Weights of a small image flow-matching model.
Training: cautious_adamw at rate 0.002, batches of 128.
Data: trained on regions of photos with short descriptions (Visual Genome), 203450 training examples, 4.1 epochs.
Rows from block 7, named by matrix and row number. Rows with one number belong to one attention dimension. Each number is 128 + 32 x the weight over the matrix's rms, rounded and kept within 0 to 255. All counts start at 0. Numbers have three digits each.
# q: attention query, key and value (stacked) (model.blocks.7.attn.qkv.weight, 432x160, the q third), inputs 0-159
# k: attention query, key and value (stacked) (model.blocks.7.attn.qkv.weight, 432x160, the k third), inputs 0-159
q.34:106105112206146149092083100159081130106130111193128111169098138175139112092131085112159128118146057150144101218150112090107131151180087165133094080152117197089115152131133164147120104148133117119123085103100153099126128081120085130155139098155146141093120098133091128123111133133133146120151161083122117105217147088108091152084155121149192135113119135113170151122119112058089123170100178106084124120131103175170123128105128160148176102138129173154129095152209119093145135137136114
k.34:109098120166116073067111174115174189116069098143113087151122104214086111105165121106122117173182068113122101176131147090072056142111084126084097132175160114154142166110120170172148108111166139072134152120122169080067097116171095161157130093109100124138099081108106150155180174118161123122136101128098106120139142136127138131078102136081179111181094093079145158127107108144175123114124183129112124079115149178182156140124047130176130063135091154180115106160144132041132121107182117
q.35:169177083228123158198126153134096076096091120124117189143126111131205140135153040137191135127100110169111089131136067081157147153112108148054095138107105199127139152148084113133113069157163152104111073087101123217182153118130141121115125192065105126174151105186153138153089098170147108094094165108116150111123117100071124122102077166106152092162097117164188051118130081111132139165119099128175188143192115160138230139102217130154092107146103094084038116170182070116127111161137093
k.35:061151097160137106125102088134147205148087092053102152082137098121150126132124112164119110116155237118123150098108160095121179180159096211092195136118064102101132127101130115060158079089155134171082099148124107127201106160192126118116093158124150097056144097138162145082133143160136099109121134196128090123183078114160115119076119163100143118130103095109140056086099136167113078160133118137136150096160082087145170103087164125158091096167135058123161126155090141108133129159155072
q.36:216105122062140086073135117151132132105140140083137148186167102117106197143108173105186131146103171114104065170085137143084075165144149138122091169136109157173148141135165100116129117166145092161046162116128141088074136135129124107079113062163102160156091129146162125139120114166160130132104137106069126128147155158124104122189211135056071114134149114183152127112140109140162123158148164133102105078105144141072115153134091120114139118074084131092099154152121149198118160088087078
k.36:137158151023165141092099103115144132146135154156154139155106118141153176131098145078160117156108109110113079082128134148079134140091140155078138120098095167167155156148165086160061167152122067132109092114177100074067120125136132116099101116172085170144118154153119113174085101124156094151125153177148135149156084122102138135168144118167103099103096148119135125103115113081068075103129131131118101147107139153099156125133136150119135134089156158093163152069129141177142119115076157
q.37:158132065116139175154121102129168121121157127170176158153103086134186078099107134145130137127129081115080170089090115130148127080155141088086135097127065162192122169182141178123072106074161202103111079127139177115125142138108085172087194113098135178172104143052185143113124178163089098155100095160179134151121096147171164171179106107153092151157142115108094080129098145123098093085135078169145135085107112137124099180159126162147120155133118067120145179133164095147095068115125121
k.37:076125138100070172125105137122154114130163119115112130080178146122145074197112136124090163068137131104075184074225156147071137091189231070082160091179091079172127138150147186135073163174103155108145075081198148120120121185130159100076112133109096152106149167155132106103095141106145095177087114152185160067121118118189137112168138073178115128130154122118112125124160107140151072167168085154147141110104113197074109191137141175110115147090139107089139130146129090103152146102091231
q.38:104116110118125141113134130109100113142192189130099128115160153082147122142095134123101198126117176107145090064162087065171138147129157134154115157139127087155166141073088127105159123105128148075186158130086094103117126215140131093117139161163094176127146134146186092088137164192146136137183153115138108114137127151085065142156189128149090178107120130134104124099114137147159126144086123161114165097182098122169113140138119090102078151058161101119122063086130147162166084131100140
k.38:103125129037090169127107126173114182177166149120127119116145135100174168100094167098109113131121218063161104063143105103255164106048124139152139101173122121196112160148054128176140142103159120145140042069072088160152183196227162071107116096131117185137103133185189103126111164125138115118142132095167160064176153144092106143147126118144067113108134216181085120157080145130155121138108117121150216085201135085114166120188145140169061154050155099159092049108060100158133106069100100
q.39:124135181099172150105194111140105156151103174115142140121067165125140085104133144111070098131178148195086145217097194131090075173104095118105108170166120121158170097164129154117173138202138181078144134188155072065105106041059138170127117099117203137127137176084128146148092109127140115111154085173113066133086096130182092160122179123130148120153086104112150130135155141154136148103111078145161096121122151158116132104226167122049147101106093106152099138120149111092075149076152135
k.39:160124099132177124073152133117055097129073139174167194136041159171134092091190136104121132155158128134114135212094126111090064213117081091078098171191178117169136037177150145152183151176120120124170162113152129097066119103124105088122165147187127147158132159113071139143075100147184134101112087146124033126059116135147076155122202122125135147175130079091130158173118157120144131107048142117145117065144073172125201170181106022124171067138073162136086087123150140085156134099171118
q.40:118139129147138087146108169081145105169134094110171185155086075145136109122139186115097133156139086107082147078083109082103085121128076172048138081146080089141083131179161132095096161154146136112150183127149149167148082093133189107138167136189203139197131181119115169097104168184110087185138127157166144135128096172083132185114146110129110133110089121071131015144099110068116178109110102150136137138123092202120153091158103084128131140134117144122154100167105147108130071165114137
k.40:096194109180083069077098107122169102155133145163183193127121099120166095165079121168093179127148118096115104109129148098106098118107122122111109148148096118107176131126165098088124177166149172091169121158140110079103107141132107160081159107162109111129162169184133164158139121157128124173118151149091136184112107176138152148126164141157120131124144110103126046152082121125139145086157103136113211111113123138133118157143149020113142113151093106063125073140139103105111124186156132
q.41:092138110117133123057087050145177064093218139125107066174109106174123113115132082047116133094184071106179103154089031113128148109046200175100117122075167123122107120153175119131117124063125142194082128089145202175112183110109108171156089123096083186174152132049162083132103149141132123091091141124089110189146048183059114172122080157100184055145079148131149068143105199079255141121080155118166230161101144177163132131212060167102071058189173140175133176230111196140109187150168125
k.41:122154112119138110070118160138106136089085106132199075124136144171103136128141124123088135105124119104171116139104110151129150116114135189131105097061102102113146128155113105133090143140118085089076114213088094144146119142133124151126089131138143092102151166129105116153169137130139105093069178170082147155119146133099098131145134131114158111113122143129130121129101080108107105123142132147078151106106140129146162151137119124172132095172112157124133111135132172099078113189103122
q.42:114120100099148145142100128093142164073062171188124133120123122175135106141167099104126089122177120133088120167123123139118053141081148137162122105104100155159120119128138126126064144153115158120136093160134130066131104188125147134128136191133081155147099162129154083155061115086171138106111131108151142133169111158111124132164204123113183130146142080114130121151144116114105130100107112108092136110103163160107088135134136155123107117089111101144143141079120107149119105131121158
k.42:130140111085137090089128187151100189096124138161190102142103103153099145089083143135167136122154097154126113145144155108115102118109151145101123088120169134173170200145111117148106134136129110128116130116099151137090150118137164127087092151148108116187109183163151135097138140127121151086111140129148127143106148165134104170130168147166130132104114143143161153152097128118194143114134164160119163058082140126096106149146147098146055132102107091134158129063121157117162101176173126